From a checkpoint of a small audio captioner.
Model: 15M parameters, log mel input, encoder arch transformer, encoder norm layernorm, encoder activation gelu, encoder layers 16, encoder width 160, decoder width 256, decoder layers 8, decoder activation silu.
Data: 39062 training examples, 54.1 epochs.
Rows from block 2 of the audio encoder of a small audio captioner, named by matrix and row number. Rows with one number belong to one neuron. Each number is 200 + 40 x the weight over its row's rms, rounded and kept within 0 to 999. All counts start at 0.
After each neuron's rows are labels from the 100 clips, of 14976, where the neuron reaches its highest value: "responds to" is what is common among them; "loudest" is the band of the loudest frequency at the time of the peak. Only what is clearly more common there than usual is listed. The data: synthesized solo parts of chorales (CocoChorales). In brackets: how many of the 100, against the usual share in percent.
# fc1: MLP up (encoder.blocks.2.mlp.fc1.weight, 640x160), inputs 120-159
# fc2: MLP down (encoder.blocks.2.mlp.fc2.weight, 160x640, transposed), outputs 120-159

fc1.285,177,187,142,232,140,220,203,139,149,168,183,280,173,176,186,225,228,158,259,151,251,255,240,223,123,176,312,214,266,240,230,162,184,180,179,187,115,195,193,176
fc2.285,161,155,227,221,215,169,202,193,198,235,160,213,193,177,139,183,236,222,272,151,234,213,207,236,209,261,229,208,199,205,302,267,203,215,266,227,142,232,153,212
responds to: note F#5 (81 vs 7.4); violin (57 vs 13.7); note G#5 (38 vs 4.2); note E5 (30 vs 7.9)
loudest: 1000 to 2000 Hz (33 vs 13.5)

fc1.146,188,195,131,154,175,198,215,241,192,173,215,204,220,239,218,264,172,172,187,169,182,143,245,177,274,180,203,204,219,218,228,248,189,142,177,282,232,273,158,221
fc2.146,180,240,184,221,219,127,193,221,181,214,236,254,132,227,120,173,226,229,230,220,224,185,271,164,205,240,203,110,201,156,183,198,193,264,174,195,213,247,206,176
responds to: note B4 (84 vs 9.1); violin (38 vs 13.7); note A4 (35 vs 8.3); note C#5 (28 vs 10)
loudest: 250 to 500 Hz (88 vs 44.5)

fc1.171,244,156,181,214,161,202,313,184,175,189,242,207,169,201,247,215,223,228,245,252,129,240,99,156,239,261,249,198,180,163,349,199,248,162,160,156,180,170,235,217
fc2.171,174,196,194,221,227,171,226,172,326,243,246,227,206,276,185,150,240,216,168,246,197,101,210,156,187,158,193,238,175,204,138,202,175,167,224,203,154,210,137,243
responds to: note B4 (100 vs 9.1); horn (51 vs 7.2); note A4 (42 vs 8.3); note C#5 (33 vs 10)
loudest: 250 to 500 Hz (97 vs 44.5)

fc1.178,163,209,185,178,123,183,214,174,265,226,164,150,203,288,239,184,194,192,154,204,191,241,156,211,221,131,167,215,191,207,303,173,228,182,187,227,232,206,245,146
fc2.178,150,228,165,133,185,229,90,202,171,168,282,159,179,162,218,165,161,186,230,155,128,197,187,232,142,163,235,200,163,186,182,205,247,211,204,185,200,240,211,249
responds to: note E5 (76 vs 7.9); trumpet (44 vs 8.3); note D5 (42 vs 8.1); note F#5 (36 vs 7.4)
loudest: 1000 to 2000 Hz (41 vs 13.5)

fc1.545,226,142,233,173,143,124,192,299,146,187,216,211,132,145,195,153,138,183,210,285,211,225,205,281,279,158,189,164,209,200,221,202,234,225,159,139,215,169,112,222
fc2.545,172,187,198,284,177,266,176,245,173,175,208,141,314,224,217,184,246,208,230,305,197,157,151,222,212,116,253,131,156,225,189,211,227,196,156,254,212,176,161,259
responds to: note D#3 (82 vs 2.3); cello (39 vs 9.8); tuba (38 vs 8.4)
loudest: 250 to 500 Hz (79 vs 44.5)

fc1.360,216,187,161,196,223,280,99,212,187,126,254,232,207,131,214,200,221,189,199,229,248,163,261,117,190,188,225,221,244,167,174,185,189,206,267,266,219,183,226,254
fc2.360,130,201,216,167,162,211,258,271,233,238,183,185,217,324,217,163,200,78,253,184,214,242,163,275,159,138,225,203,256,292,170,238,139,133,142,168,241,195,256,180
responds to: note G5 (94 vs 6.5); flute (46 vs 8.6); note F5 (44 vs 8.3); note A5 (38 vs 2.2)
loudest: 1000 to 2000 Hz (33 vs 13.5)

fc1.363,263,252,174,262,171,163,187,213,191,270,195,207,208,212,205,190,136,176,191,224,208,164,200,196,193,147,173,178,126,89,298,227,193,213,212,264,219,159,217,149
fc2.363,195,145,133,192,172,214,171,166,265,177,156,180,192,223,202,240,228,191,257,186,188,288,222,128,213,262,248,257,136,185,216,183,102,241,139,206,140,204,223,199
responds to: note B3 (94 vs 9.3); note C#4 (46 vs 11.9); note A#3 (43 vs 10.2); note A3 (39 vs 8.5)
loudest: 250 to 500 Hz (79 vs 44.5)

fc1.5,156,156,190,255,188,240,208,240,233,216,219,190,268,145,205,152,208,165,156,179,166,138,177,211,248,167,229,192,167,199,210,159,158,208,290,253,283,199,158,200
fc2.5,232,208,160,219,242,221,213,190,227,232,186,200,255,193,153,181,252,189,227,151,221,131,171,172,238,223,192,127,204,182,239,123,174,186,214,172,199,210,238,103
responds to: note E5 (100 vs 7.9); violin (81 vs 13.7); note F#5 (38 vs 7.4); note D#5 (29 vs 9.2)
loudest: 500 to 1000 Hz (52 vs 25.7); 1000 to 2000 Hz (48 vs 13.5)

fc1.430,154,232,183,166,201,188,193,269,216,187,201,135,264,183,234,212,178,147,210,172,209,261,271,304,197,140,256,159,225,220,185,181,202,211,160,222,209,230,167,177
fc2.430,232,127,163,179,147,250,206,209,236,170,123,244,210,265,204,192,209,156,201,272,183,260,253,183,226,171,249,167,178,191,304,242,115,179,166,291,176,199,173,210
responds to: note D#3 (100 vs 2.3); bassoon (39 vs 8.5); tuba (30 vs 8.4)
loudest: 250 to 500 Hz (94 vs 44.5)

fc1.147,239,228,162,199,136,169,260,202,229,219,203,198,194,151,146,154,197,195,204,244,216,231,193,177,188,173,253,168,226,197,290,212,205,169,168,177,198,186,240,157
fc2.147,282,223,132,219,142,181,179,222,191,260,170,238,221,221,138,199,207,196,168,259,202,201,137,145,239,176,158,143,169,247,150,157,232,199,150,206,208,183,206,171
responds to: note E5 (100 vs 7.9); violin (94 vs 13.7); note D5 (35 vs 8.1); note D#5 (29 vs 9.2)
loudest: 1000 to 2000 Hz (73 vs 13.5)

fc1.87,172,121,263,240,149,233,214,248,201,156,191,228,186,230,252,215,234,154,158,196,171,130,164,233,239,190,242,144,160,217,252,181,199,245,197,136,188,248,300,200
fc2.87,221,159,250,148,193,222,238,171,248,275,173,185,216,199,201,269,165,196,250,159,220,174,243,195,256,191,173,242,183,155,207,238,121,285,235,188,188,199,188,208
responds to: note B4 (96 vs 9.1); violin (54 vs 13.7); note A4 (45 vs 8.3); note C#5 (39 vs 10)
loudest: 250 to 500 Hz (84 vs 44.5)

fc1.180,234,167,241,208,206,155,152,238,168,198,148,172,254,206,164,183,202,229,178,232,194,190,245,205,197,146,171,226,142,200,219,203,239,204,261,263,201,235,130,220
fc2.180,206,249,197,287,146,244,224,176,142,169,200,196,219,111,218,230,128,165,188,186,203,154,216,213,273,194,240,164,182,250,203,281,205,270,204,256,219,194,198,269
responds to: note D#3 (100 vs 2.3); bassoon (51 vs 8.5); tuba (48 vs 8.4)
loudest: 250 to 500 Hz (93 vs 44.5)

fc1.335,236,183,118,147,223,118,239,219,183,121,128,267,164,241,209,180,186,225,168,248,299,211,141,247,152,260,124,186,198,266,162,169,133,250,194,179,147,235,158,208
fc2.335,137,199,261,194,188,241,229,163,165,256,277,189,216,275,166,263,202,157,217,130,245,279,181,178,225,195,255,254,156,159,240,224,244,191,156,216,248,217,242,118
responds to: note D4 (32 vs 12.5); note D#4 (29 vs 11.1); horn (27 vs 7.2)
loudest: 250 to 500 Hz (70 vs 44.5)

fc1.81,213,111,232,216,222,198,193,251,172,165,188,160,221,221,196,151,273,263,220,191,222,102,224,205,208,204,179,177,237,176,205,212,184,245,125,175,277,164,174,190
fc2.81,170,244,83,200,237,198,272,193,123,226,106,219,184,150,177,212,158,201,255,182,182,229,237,188,92,217,218,235,198,166,204,213,136,234,178,307,245,201,223,182
responds to: note D#4 (100 vs 11.1); note D4 (56 vs 12.5); trombone (44 vs 7.2); note F4 (33 vs 9.2)
loudest: 500 to 1000 Hz (60 vs 25.7)

fc1.25,297,160,178,144,233,194,227,183,150,134,265,186,225,234,167,236,193,214,146,226,208,156,234,251,216,223,211,206,198,196,248,243,169,234,241,235,184,210,184,202
fc2.25,215,156,225,217,233,146,172,209,199,275,198,161,152,209,245,254,208,244,221,223,206,286,225,211,273,231,218,211,221,195,177,204,198,222,243,161,264,225,219,193
responds to: note B4 (100 vs 9.1); horn (54 vs 7.2); note A4 (29 vs 8.3)
loudest: 250 to 500 Hz (96 vs 44.5)

fc1.590,204,195,197,256,178,213,259,161,277,135,153,271,183,194,179,168,139,152,172,160,160,213,138,192,153,204,202,116,160,196,264,161,191,200,230,156,217,225,172,201
fc2.590,148,241,216,129,197,211,251,158,206,168,209,184,233,200,196,300,250,178,155,185,206,213,164,130,170,229,192,174,218,189,262,177,198,103,213,271,137,268,129,263
responds to: note F#5 (90 vs 7.4); note E5 (54 vs 7.9); trumpet (54 vs 8.3); note G#5 (30 vs 4.2)
loudest: 1000 to 2000 Hz (40 vs 13.5)

fc1.280,260,255,221,101,203,190,128,268,194,139,261,228,150,201,150,206,227,222,178,170,155,161,219,149,221,187,185,238,184,194,164,278,165,301,145,231,205,188,178,157
fc2.280,172,222,125,188,166,217,255,175,155,181,209,242,206,188,203,192,209,183,229,204,175,192,236,159,241,248,140,223,217,196,227,202,178,264,157,256,163,211,211,183
responds to: note B3 (88 vs 9.3); tuba (44 vs 8.4); bassoon (41 vs 8.5); note E3 (28 vs 2.9)
loudest: 250 to 500 Hz (76 vs 44.5)

fc1.460,128,276,228,189,155,196,225,135,186,216,170,219,187,166,157,193,181,193,263,176,218,190,253,188,115,188,317,107,259,212,229,211,202,189,199,143,112,260,184,215
fc2.460,175,177,243,231,148,176,187,136,207,238,89,229,212,233,172,289,261,179,280,189,164,268,197,207,127,207,266,182,178,242,208,144,193,188,233,219,133,288,221,218
responds to: note F#5 (86 vs 7.4); violin (52 vs 13.7); note E5 (47 vs 7.9); instrument: flute (36 vs 8.6)
loudest: 500 to 1000 Hz (67 vs 25.7)

fc1.330,187,213,243,203,245,196,221,180,196,164,253,177,160,292,202,165,187,179,233,196,150,232,136,188,240,116,118,204,225,150,219,223,171,149,130,170,207,266,189,203
fc2.330,82,250,167,168,201,192,196,153,210,202,174,198,152,175,206,206,165,189,189,211,318,127,209,182,189,214,160,147,260,237,198,209,210,171,232,197,144,187,251,160
responds to: note D4 (95 vs 12.5); note E4 (45 vs 8.9); bassoon (41 vs 8.5); trombone (36 vs 7.2)
loudest: 500 to 1000 Hz (55 vs 25.7)

fc1.282,122,175,225,186,229,192,231,230,188,320,210,215,228,187,235,160,192,256,142,260,150,160,220,121,222,226,207,181,193,242,201,178,253,163,89,142,242,208,276,136
fc2.282,158,211,141,133,245,202,232,132,180,172,168,232,200,180,268,206,248,161,229,201,178,215,160,193,215,176,204,225,243,251,198,192,252,188,195,213,182,227,162,224
responds to: note D#4 (100 vs 11.1); cello (44 vs 9.8); clarinet (37 vs 9)
loudest: 250 to 500 Hz (88 vs 44.5)

fc1.29,190,170,199,138,235,211,210,228,185,205,223,233,266,240,180,193,158,180,171,186,280,207,195,239,258,231,191,189,223,145,149,122,188,191,221,189,204,192,218,210
fc2.29,207,219,251,236,136,193,225,170,276,198,235,295,155,177,223,214,116,202,182,173,267,191,200,152,280,227,240,274,206,214,165,152,150,207,239,189,201,255,184,172
responds to: note D4 (100 vs 12.5); note C#4 (44 vs 11.9); note E4 (31 vs 8.9); cello (31 vs 9.8)
loudest: 250 to 500 Hz (81 vs 44.5)

fc1.476,107,146,191,211,124,200,166,300,187,185,161,124,219,169,259,194,109,131,159,200,207,298,233,316,235,152,242,151,210,223,218,179,195,156,223,298,182,114,177,236
fc2.476,184,237,204,157,240,206,157,190,185,217,228,232,234,196,280,234,204,254,192,262,184,267,188,300,227,167,188,206,206,161,187,236,174,199,206,287,185,210,167,238
responds to: note D#3 (100 vs 2.3); tuba (59 vs 8.4); note A#3 (52 vs 10.2); instrument: bassoon (31 vs 8.5)
loudest: 250 to 500 Hz (93 vs 44.5)

fc1.141,160,238,309,189,197,213,228,119,240,189,169,212,263,213,180,226,244,199,251,212,256,194,237,209,130,265,276,187,230,264,156,242,211,198,241,179,225,213,192,236
fc2.141,171,182,181,214,177,254,172,221,154,303,214,200,132,138,190,255,206,218,241,245,141,209,202,188,88,206,203,196,226,223,196,140,171,175,168,216,152,199,173,245
responds to: note F#5 (72 vs 7.4); trumpet (55 vs 8.3); note C#5 (33 vs 10); note E5 (32 vs 7.9)
loudest: 500 to 1000 Hz (62 vs 25.7); 1000 to 2000 Hz (36 vs 13.5)

fc1.482,210,206,245,182,225,160,218,186,177,186,288,233,237,141,182,177,193,209,149,198,201,125,200,207,273,155,251,213,146,250,217,313,234,161,217,307,235,134,237,205
fc2.482,248,170,217,197,208,282,344,175,230,211,212,224,221,170,225,221,225,196,244,201,200,187,170,180,194,175,161,218,227,209,216,164,199,176,200,202,202,224,285,246
responds to: note B4 (100 vs 9.1); note A4 (57 vs 8.3); oboe (50 vs 7.6); note A#4 (32 vs 10.6)
loudest: 250 to 500 Hz (79 vs 44.5)

fc1.17,204,158,199,199,193,177,211,244,210,228,197,226,198,110,169,203,251,310,210,320,189,173,167,195,191,167,86,270,230,152,202,210,153,216,194,143,231,242,125,214
fc2.17,255,198,180,217,207,233,183,177,209,179,213,152,177,164,163,194,234,221,259,215,255,229,262,170,169,195,169,209,199,177,220,302,232,205,212,246,183,115,213,208
responds to: note D#4 (100 vs 11.1); clarinet (93 vs 9); note F4 (31 vs 9.2)
loudest: 250 to 500 Hz (95 vs 44.5)

fc1.296,150,164,221,227,200,164,223,254,237,166,186,193,208,209,174,190,211,229,194,210,216,135,200,227,217,214,180,282,202,216,222,200,140,216,205,257,142,181,235,209
fc2.296,181,207,144,137,264,285,242,235,211,158,177,140,179,199,207,196,179,244,265,191,208,227,211,171,202,194,221,174,229,139,105,253,230,185,281,131,256,188,216,217
responds to: note D4 (100 vs 12.5); clarinet (82 vs 9); note E4 (31 vs 8.9); note C#4 (29 vs 11.9)
loudest: 250 to 500 Hz (86 vs 44.5)