A small audio captioner, trained from scratch.
Model: 15M parameters, log mel input, encoder arch transformer, encoder norm layernorm, encoder activation gelu, encoder layers 16, encoder width 160, decoder width 256, decoder layers 8, decoder norm layernorm, decoder activation silu.
Data: trained on synthesized solo parts of chorales (CocoChorales), 39062 training examples, 54.1 epochs.
Rows from block 4 of the text decoder of a small audio captioner, named by matrix and row number. Rows with one number belong to one neuron. Each number is 128 + 24 x the weight over its row's rms, rounded and kept within 0 to 255. All counts start at 0. Numbers have three digits each. After the name is the row's rms in percent of the matrix's.
After each neuron's rows are labels from the 100 texts, of 14976, where the neuron reaches its highest value: "fires on" is the input token at the peak. Only what is clearly more common there than usual is listed. The data: synthesized solo parts of chorales (CocoChorales). In brackets: how many of the 100, against the usual share in percent.
# fc1: MLP up (decoder.blocks.4.mlp.fc1.weight, 1536x256), inputs 0-85
# fc2: MLP down (decoder.blocks.4.mlp.fc2.weight, 256x1536, transposed), outputs 0-85

fc1.464 114:169127128125069075116130117109121121146105135098123159131115133110095106132152146134157127117146115099133094151148098131109153167136120168149097120136113117131141147142159106136165104099117102134129147195170162122108129148142105130094126148181143170110132143
fc2.464 112:097122140114131128151082136143118130119115172146144113114128100118136137123077107118121158116126139135126167100135136111160091131130084130148168090145148141135103104140085120166114126133183138134147120099103062153130110209116075134155113113115107116143138154
fires on: "g3" (90 vs 0.7); "f5" (9 vs 1)

fc1.150 176:138124092128130170119084132101138136117126124113159110132123165097163118147105143102135119130182095080171112102140151135104157085113079116143148077097131134187083149110120135125139154128058114140125146136130119103137136088137164108124131161107096129114150137
fc2.150 189:067154141131157089124140139082129152150124127070122123160155093097122114164146115116130138104142121145141134142122091113147135090112110121071136125117150140119098158096134147118099131129135131097134105164110136152115112084135113131149101110125145156124162162
fires on: "b4" (18 vs 1.1); "d4" (15 vs 1.5); "3" (14 vs 3.2); "b3" (14 vs 1.1)

fc1.473 062:119125148145137176138128140108138161169153080152113147136169107124108085111120097130142083115126110129178133102142160117122162134142097133127103137132120149139087095140097174113125111150136128120095090115107120158133139111117150138120072107122099137132150096
fc2.473 063:111103096111193127136132152167100092101097137096133109116131091107124129098135139115140132126116105113118134168191113169100118153155167133142110106110120143170128142125153117165091095134085134119142118191130153125137096102114090162138159126130122130117080151
fires on: "g3" (71 vs 0.7); "c5" (22 vs 1.2)

fc1.612 108:125129114135096098166104160156139150130079101137107114193129122146098133159115116106148121122094144173079144122202104167135163121144151156165128147130064113102180135150139181137139115174140147144132111099112128123123133135098085102124138053129175128114122124
fc2.612 110:118102121138156127149121131086107111095124175133130141107179095107136126126142137127156132124121092128171147113141101103130109189096084117126098128164106087139133141137118102152173160165143092112117095112142109139105137159114151167098147165131104112162116156
fires on: "b4" (100 vs 1.1)

fc1.123 094:127127153098170110136110134088111108147120130111118136132133129163165098158120129078118127135132123142135142126089145117093100167096115132084141137132077161144120121140084132139111150169089146087184096097139125148109110127144093175089144144076151153093112097
fc2.123 090:122153120086127119061150148170134133136115117148105135136127183139087115106108121129114133092113112086091113145128118118162152111101151136165107132137154152167127102145127125161140146108143151139147163090084106126172151108123147129139110146146101109171133126
fires on: "#" (55 vs 13.2); "a" (33 vs 2.7); "f" (8 vs 2.5)

fc1.134 075:107105110106164146149116090109119125098129159141119117169123156152170076104095152145126129111106164127129128103071151106122088120165125109119121099185129117143132142136120105136127138155122100154133125118157142137119126175119148114143123127099131128147125155
fc2.134 079:158172125143080106093178120099145141131112122092123122117155097124094162125201145107154151159155124126100111194126113182155120146126153136088107141082131111125112136125099152102150113127139127140129135112128133168110116103130146174108172149142124113120101174
fires on: "b4" (44 vs 1.1); "g" (22 vs 2.6)

fc1.384 063:109102145114133164139106129073174174089101083158126105141138141111084111141159133165141120160133132117102095095092142110121161112110153157137116088119108074131148101176124136134177127119148102110130123146132131114169107104124119155160149117127148189121150169
fc2.384 061:091151151146083181115109129104110091103098127125134129093111103133151143105147134151132126135135132172108078090134125108111105109082112160113116111140155143100176123068116131145127118148128130095105121102086120116126179116127114125134088086127176122154126151
fires on: "#" (100 vs 13.2)

fc1.120 119:100119120110136160145121143157118146114103133121127108152133112100134122125153128122165106112164113110103126110114093116128123135228127130163105157106140139087159131105159151091134156149147119115140112109086154077133109079167087139107140156128170144132176159
fc2.120 107:164152151175144117147122098116123135126130123118121124135131133180122140131101136104088155122118124142089153152129110125124146123125134129124152130155112142151119150145098119151158152130168123141135125139116105118128108146110133112142127133118073061142129177
fires on: "<end>" (41 vs 10.8); "4" (14 vs 6.1); "f4" (11 vs 1.1); "e4" (10 vs 1.1)

fc1.293 138:179130094102147072128109108154129136122132140146122137104082119111078135158116132094138183136130112121115114140124097111143101131137123125150124123177121107111199138106135111085130130128109092108146124148112112147146106161122114120121145075142177138119166134
fc2.293 143:135106099173108133119140139130157180157151109115136164122129136127150175154151127141120111119114114142159138122151127130136130132145124098106130108091080108189114159156124127163118145131141100129119102096152130115104113101155177138116148085106138136114096112
fires on: "b4" (49 vs 1.1); "c4" (24 vs 1.2); "4" (14 vs 6.1)

fc1.67 029:107140120108106127093107109153110134128134129137130129170171141125091130109122107122128125109147110100116121087131133108107154136133117157113111161107135156145113086174093143139124101126109105135140134136104155156122120106153116103133147120190143113155125112
fc2.67 032:144130124154146106137135098141103112094118115116087103094124117146169090168169099083109116129155142121136098141138139143109065140127157113118143119151119161123126131098154153129134126118134154204130104160139145131141106089134133131128126133101114118175134115
fires on: "g3" (34 vs 0.7); "3" (18 vs 3.2); "d4" (10 vs 1.5)

fc1.701 124:127135092109151131082118116143140142135123117165145115129117096081156149168106144146171127136106128141114113108122144084121162133103151114126115132118136167136126105152174154136116132107106137149078144108146134147147110141120129088123147177100095155122170156
fc2.701 130:140151110166127135149160133098149095137112103094128134148140138134150115103134141106137130136155154141136135097130157125122083120128139167135110108162145072139100135130116105131159121110174107126120149129146135079112161148163115135129121152124119144144143114
fires on: "b3" (31 vs 1.1); "4" (19 vs 6.1); "3" (11 vs 3.2); "5" (10 vs 3.8)

fc1.390 061:080170110100111111125111119134125124100125135162105094143113129077133091095140151100066146122111096086144116144135130133156175142154082091131082154169098151145164138154129126122167134103108164133168156113127115141132129133108126134148103094131103092076125111
fc2.390 056:149114121136121101159128140132085094166116087105122115100148151121141148147114148143178105156146155175091144127137111116125104087115153147134155135099160113134112124139114119097155147133158148125129147178119140129092121120135150106125113091131098134139133135
fires on: "#" (92 vs 13.2)

fc1.495 040:130129169155117140139131145065137123129172129150115171104145121118121124126130109153105105154138101099166131167143143125100119117186105116103120155144155099140089169141110104085124126122108144132142123105086153086159093153138128122127132125137112116152134079
fc2.495 045:089181115089121131145178133137149127098115090159126118149128143110119154137102112116133124153123096115138157131077107086143186153116162175172117123131167142142094128166126135139129179116115118108154121118148132111142114170114134158141134152149055119089114132
fires on: "c" (56 vs 2.7); "g" (35 vs 2.6)

fc1.718 081:116129154134116141126159084124164119129138142107133106151135153165127138151082127109141140101135148076101094121149191110091158122128105122122167123120152156137125134131146124132167120086115093126102095106132131121182109100104145146154169106128159112117128134
fc2.718 083:118121121127128132158152138141154111150103150132164146152133125092108107093157151157135109134170128170163169154126115162143128123162143088148123093163103131163129143083099141100090167090163168114142127123164127164090142143160115129102125169112078106130105089
fires on: "3" (53 vs 3.2); "b4" (14 vs 1.1); "b3" (8 vs 1.1)

fc1.25 044:145105140125122130134135112088141107113103170160130129118131146184161163144125142131176112101081120105119139129110116160111142140089130092078125153089176126172114142123114134143157126135139115118120111108143144115118125117153180110151132167149142096151154095
fc2.25 050:148127128125102148174140164144117149139161104106088141123132153116134173124158136108114157146152134107119097117140126107146123082144137118185113131114101121159127098148137124125116176140131144161120164145114197160122125106137134104115157116056134101141113139
fires on: "b4" (40 vs 1.1); "c4" (28 vs 1.2); "c5" (14 vs 1.2)

fc1.88 093:152127129078098081118110077171123097128132114110095128106098180151152095119134136116136087124096119089122146121160142115115115098171130129180136126152104152131094129146105163162121143114115111137098134155136136131103097128156131141154129107180100164139097113
fc2.88 100:141127144119150124132127158118148131147118114140144164135126119089145145141150133101118152103142152146112125102113153139135093147112146116109149151152105139173127102090148123106100125137100087133157138084113105120104115118112148102114101158085145097129166153
fires on: "g3" (86 vs 0.7)

fc1.665 033:171152117109134153093120138141132158154110103112121130169125138118139089132119143143161103139093184099130111113131131159117123078164097120108137131108114148108155112126115126115145159082104138146118157136106152126135101133151089141090103125163145157143137119
fc2.665 033:193114108103128123138173121133182098110126128165165116088091132118132199136132103105132152079124113128150175133150126135115148115105165140127127110123100122124118126117148181134099105130129109164097140133141095131132118076119151115151134159102159117105164145
fires on: "g3" (91 vs 0.7)

fc1.603 067:116110137152116138172112170121085151148145143131117112120124131147122121156103107120138119136138110087151131145128144115128153131107125165121176141110190145173135167155148093085087131105094077160094096138132105144143139125151103117129078156111078131145156135
fc2.603 072:126107124133124120164094142124116117149127142133183150077140129125122090114091164139151135158160115141117130134092169122146150124130147133138113121132089140146081140097117142165109117153143182151154162112132101116161138092160137158078114100147126119131134127
fires on: "3" (34 vs 3.2); "5" (33 vs 3.8); "4" (30 vs 6.1)

fc1.575 061:132089144149146113118092155168124112079105135134126118133085111124134098135165118138083104112140140122118100106121099135116120136110137121135132137087149145118122101120185163110104144175094146124132156089149164169165127118130079098129145183083137156167163151
fc2.575 059:140108106140092151091169156159131121170178119091138109074117150167138114173107145130149133125139139137119091116127191132166141143097109124122115105144136131167090158129113139171142135115129122156156156132111037113109107107099158147133161059174142156124116099
fires on: "g3" (35 vs 0.7); "<end>" (24 vs 10.8); "3" (12 vs 3.2); "g5" (8 vs 0.8)

fc1.413 090:130168085163149106142064122141171120142111142126128075148155098158142111117120113124145148132135093122105104169117092145115112149095165084153151098144157128117112121109131146117119114130115112104140121128135124138147130140075149124123111103152087163153144133
fc2.413 084:123115143101118131134190109084101109112124131112169153128102107084134131163110130165145098149158106152154157098134186130130130121102101174133153142166108086156118083126086121123118122103143131106152170122112105136107145146175132109137153131074108141164130124
fires on: "3" (73 vs 3.2)

fc1.426 087:155104098090132157123143113137082184134119175125127074140134163151136133155117159101173104147150118158173110131117094125125161136126129129113095122122128175105156137126108123138130175108144124142137096109116105105151094117112102117127103120096111102127139126
fc2.426 081:148197153137124136104098184127173138119143113140111153105155142123118117094161101132088191155139155108120133128109179150153135112164141120176143158132123086177107142124170113118129115147112128121156131158137135129117158130158108136092116149099142135177092131
fires on: "b3" (62 vs 1.1); "b4" (35 vs 1.1)

fc1.702 030:089136154144124144109141115148117125140174139148133098115135161110119107132116149159095147133149139121113103154128122149115144156113087100119125151158119149147150143118137129170117121151142154128154119184218134131111125129145168141080108133146102144101092136
fc2.702 030:135128139100081126173124134101147147123110141123110127145101134154098125128093141081119099152109117174153152134125158095119123085112167191114126139082194135144103109162097094090165123115151105104135155082109149126091129080117112097114153129109130129128136122
fires on: "<end>" (31 vs 10.8); "f5" (26 vs 1); "4" (21 vs 6.1)

fc1.723 106:149135126115128123145141122134158110091153111145149073162107130146120135126094171137143118168113127102131202134100105110093131121076116126121133114100180128135139103111131144129135134123127145120167127125147102095131132112139136120119114099084131178131108093
fc2.723 126:162127185137122206139104112149115109111132176104138137070079083090137096168130107161128143141121143149105126094162124175135127132116149140150080111152166161121136129143145142132161146127106147138129155125125133131137157134099134173138127137114121111109132129
fires on: "#" (100 vs 13.2)

fc1.659 076:118103123164136118147126113096145136108135145154172133153104146139131118154159129127121174109127122132153106151091143099100138120154130117121109103165085129152129163120098169138072123088109128130102100123129102117177129099145151116179109125113110138118145135
fc2.659 083:163163159074137129170148130136121137130153097130117131125157158107097145124131158102120135155142126114100151125159160124163133145103119166118115145111139095105136099130128099118152133111141109112135139131114146114053121149142123134086114130106154116124122086
fires on: "3" (94 vs 3.2)

fc1.294 095:104132121111148144107100142111099175058132079137126116133131132107142133113160148099133075132142142145096145133111157101130149133162116183130137141101117135128149117140126175089126155124117111094117140139097163121122137127149145134095155102136117140128145120
fc2.294 085:172089151166107115185138074141146108139172146125157119127161132125135120140115132144126139122105124127122152120117141164139158127160120102111178125110140135155122179079144110189150118130130155073150078111160109096121137186111106138167120131077125129107110176
fires on: "b3" (28 vs 1.1); "e4" (23 vs 1.1); "e5" (22 vs 1); "d3" (7 vs 0.3)

fc1.468 088:133085150093137150120118104110126144103137105133155180140144113166110116102161152131137081155158156116133145110172132176115122161103105126150106124110113149109139108118123143159148100120095169116146131137157140149162124177116091112130111102125136179115125092
fc2.468 091:141164093140091125145096122153142109129122182083106096115101122148117124158140162134093153141071143135130124120135149070155145096173134114081158193118133088101106163131150131098124149124156104152097121146104107082076132134114134137118128124134126083146154141
fires on: "b3" (34 vs 1.1); "f5" (29 vs 1); "f4" (20 vs 1.1); "b4" (12 vs 1.1)

fc1.367 034:151138130102178077122156134150183118114116115117110134167107127090147155139107110160111140113102106151149151114131090131151111170138154095127172140143114137117158135119134167128113164130145123167141138124168092097113090139097079085138150111153161080174153148
fc2.367 038:113097110094110108125133141068160122116114138102120081094144122125110119105097134118089123132114126147116111102140107162091142104117115124144080120145159104128094111161118154147128077146138151113127139181119151105134104086085147107149131111139111162109095115
fires on: "3" (28 vs 3.2); "g4" (20 vs 0.9); "g3" (16 vs 0.7); "d4" (12 vs 1.5)

fc1.90 072:133131137106148146098109130099142104072150131117073140173157163173104099153124124099127131126145144144103086116077133131104160117130130109127129149121107095136125168143106147149158151123079104135114149120166141116125161117164137145097104126109134121132167159
fc2.90 070:104132093143107110146153131153131142145102147132143102118116135139152123121124156131083144120173148107124088146145129162089128133129107140176120142112115147131141132119156142130115092177149108085113111101095125155101107136115106121110130112108116135141075115
fires on: "b3" (48 vs 1.1); "b4" (39 vs 1.1); "e4" (8 vs 1.1)

fc1.46 051:120106104151109134117113151128150143078111154118094168108148121110141110115116120155134123168139135174128115142109155138116152133141133144197115130136140141164137135136114102069125156123181117145163108119130121149121111108118139167138123121146100127165142149
fc2.46 055:125160118143143100181082126107115129142101123122138115133158119134159154171147162121166163128148148130121138103142130153091121116133121147109113135126079137131108114105150148149166116127098132157106143107100132113142149136090122091128088120121109115118180138
fires on: "#" (100 vs 13.2)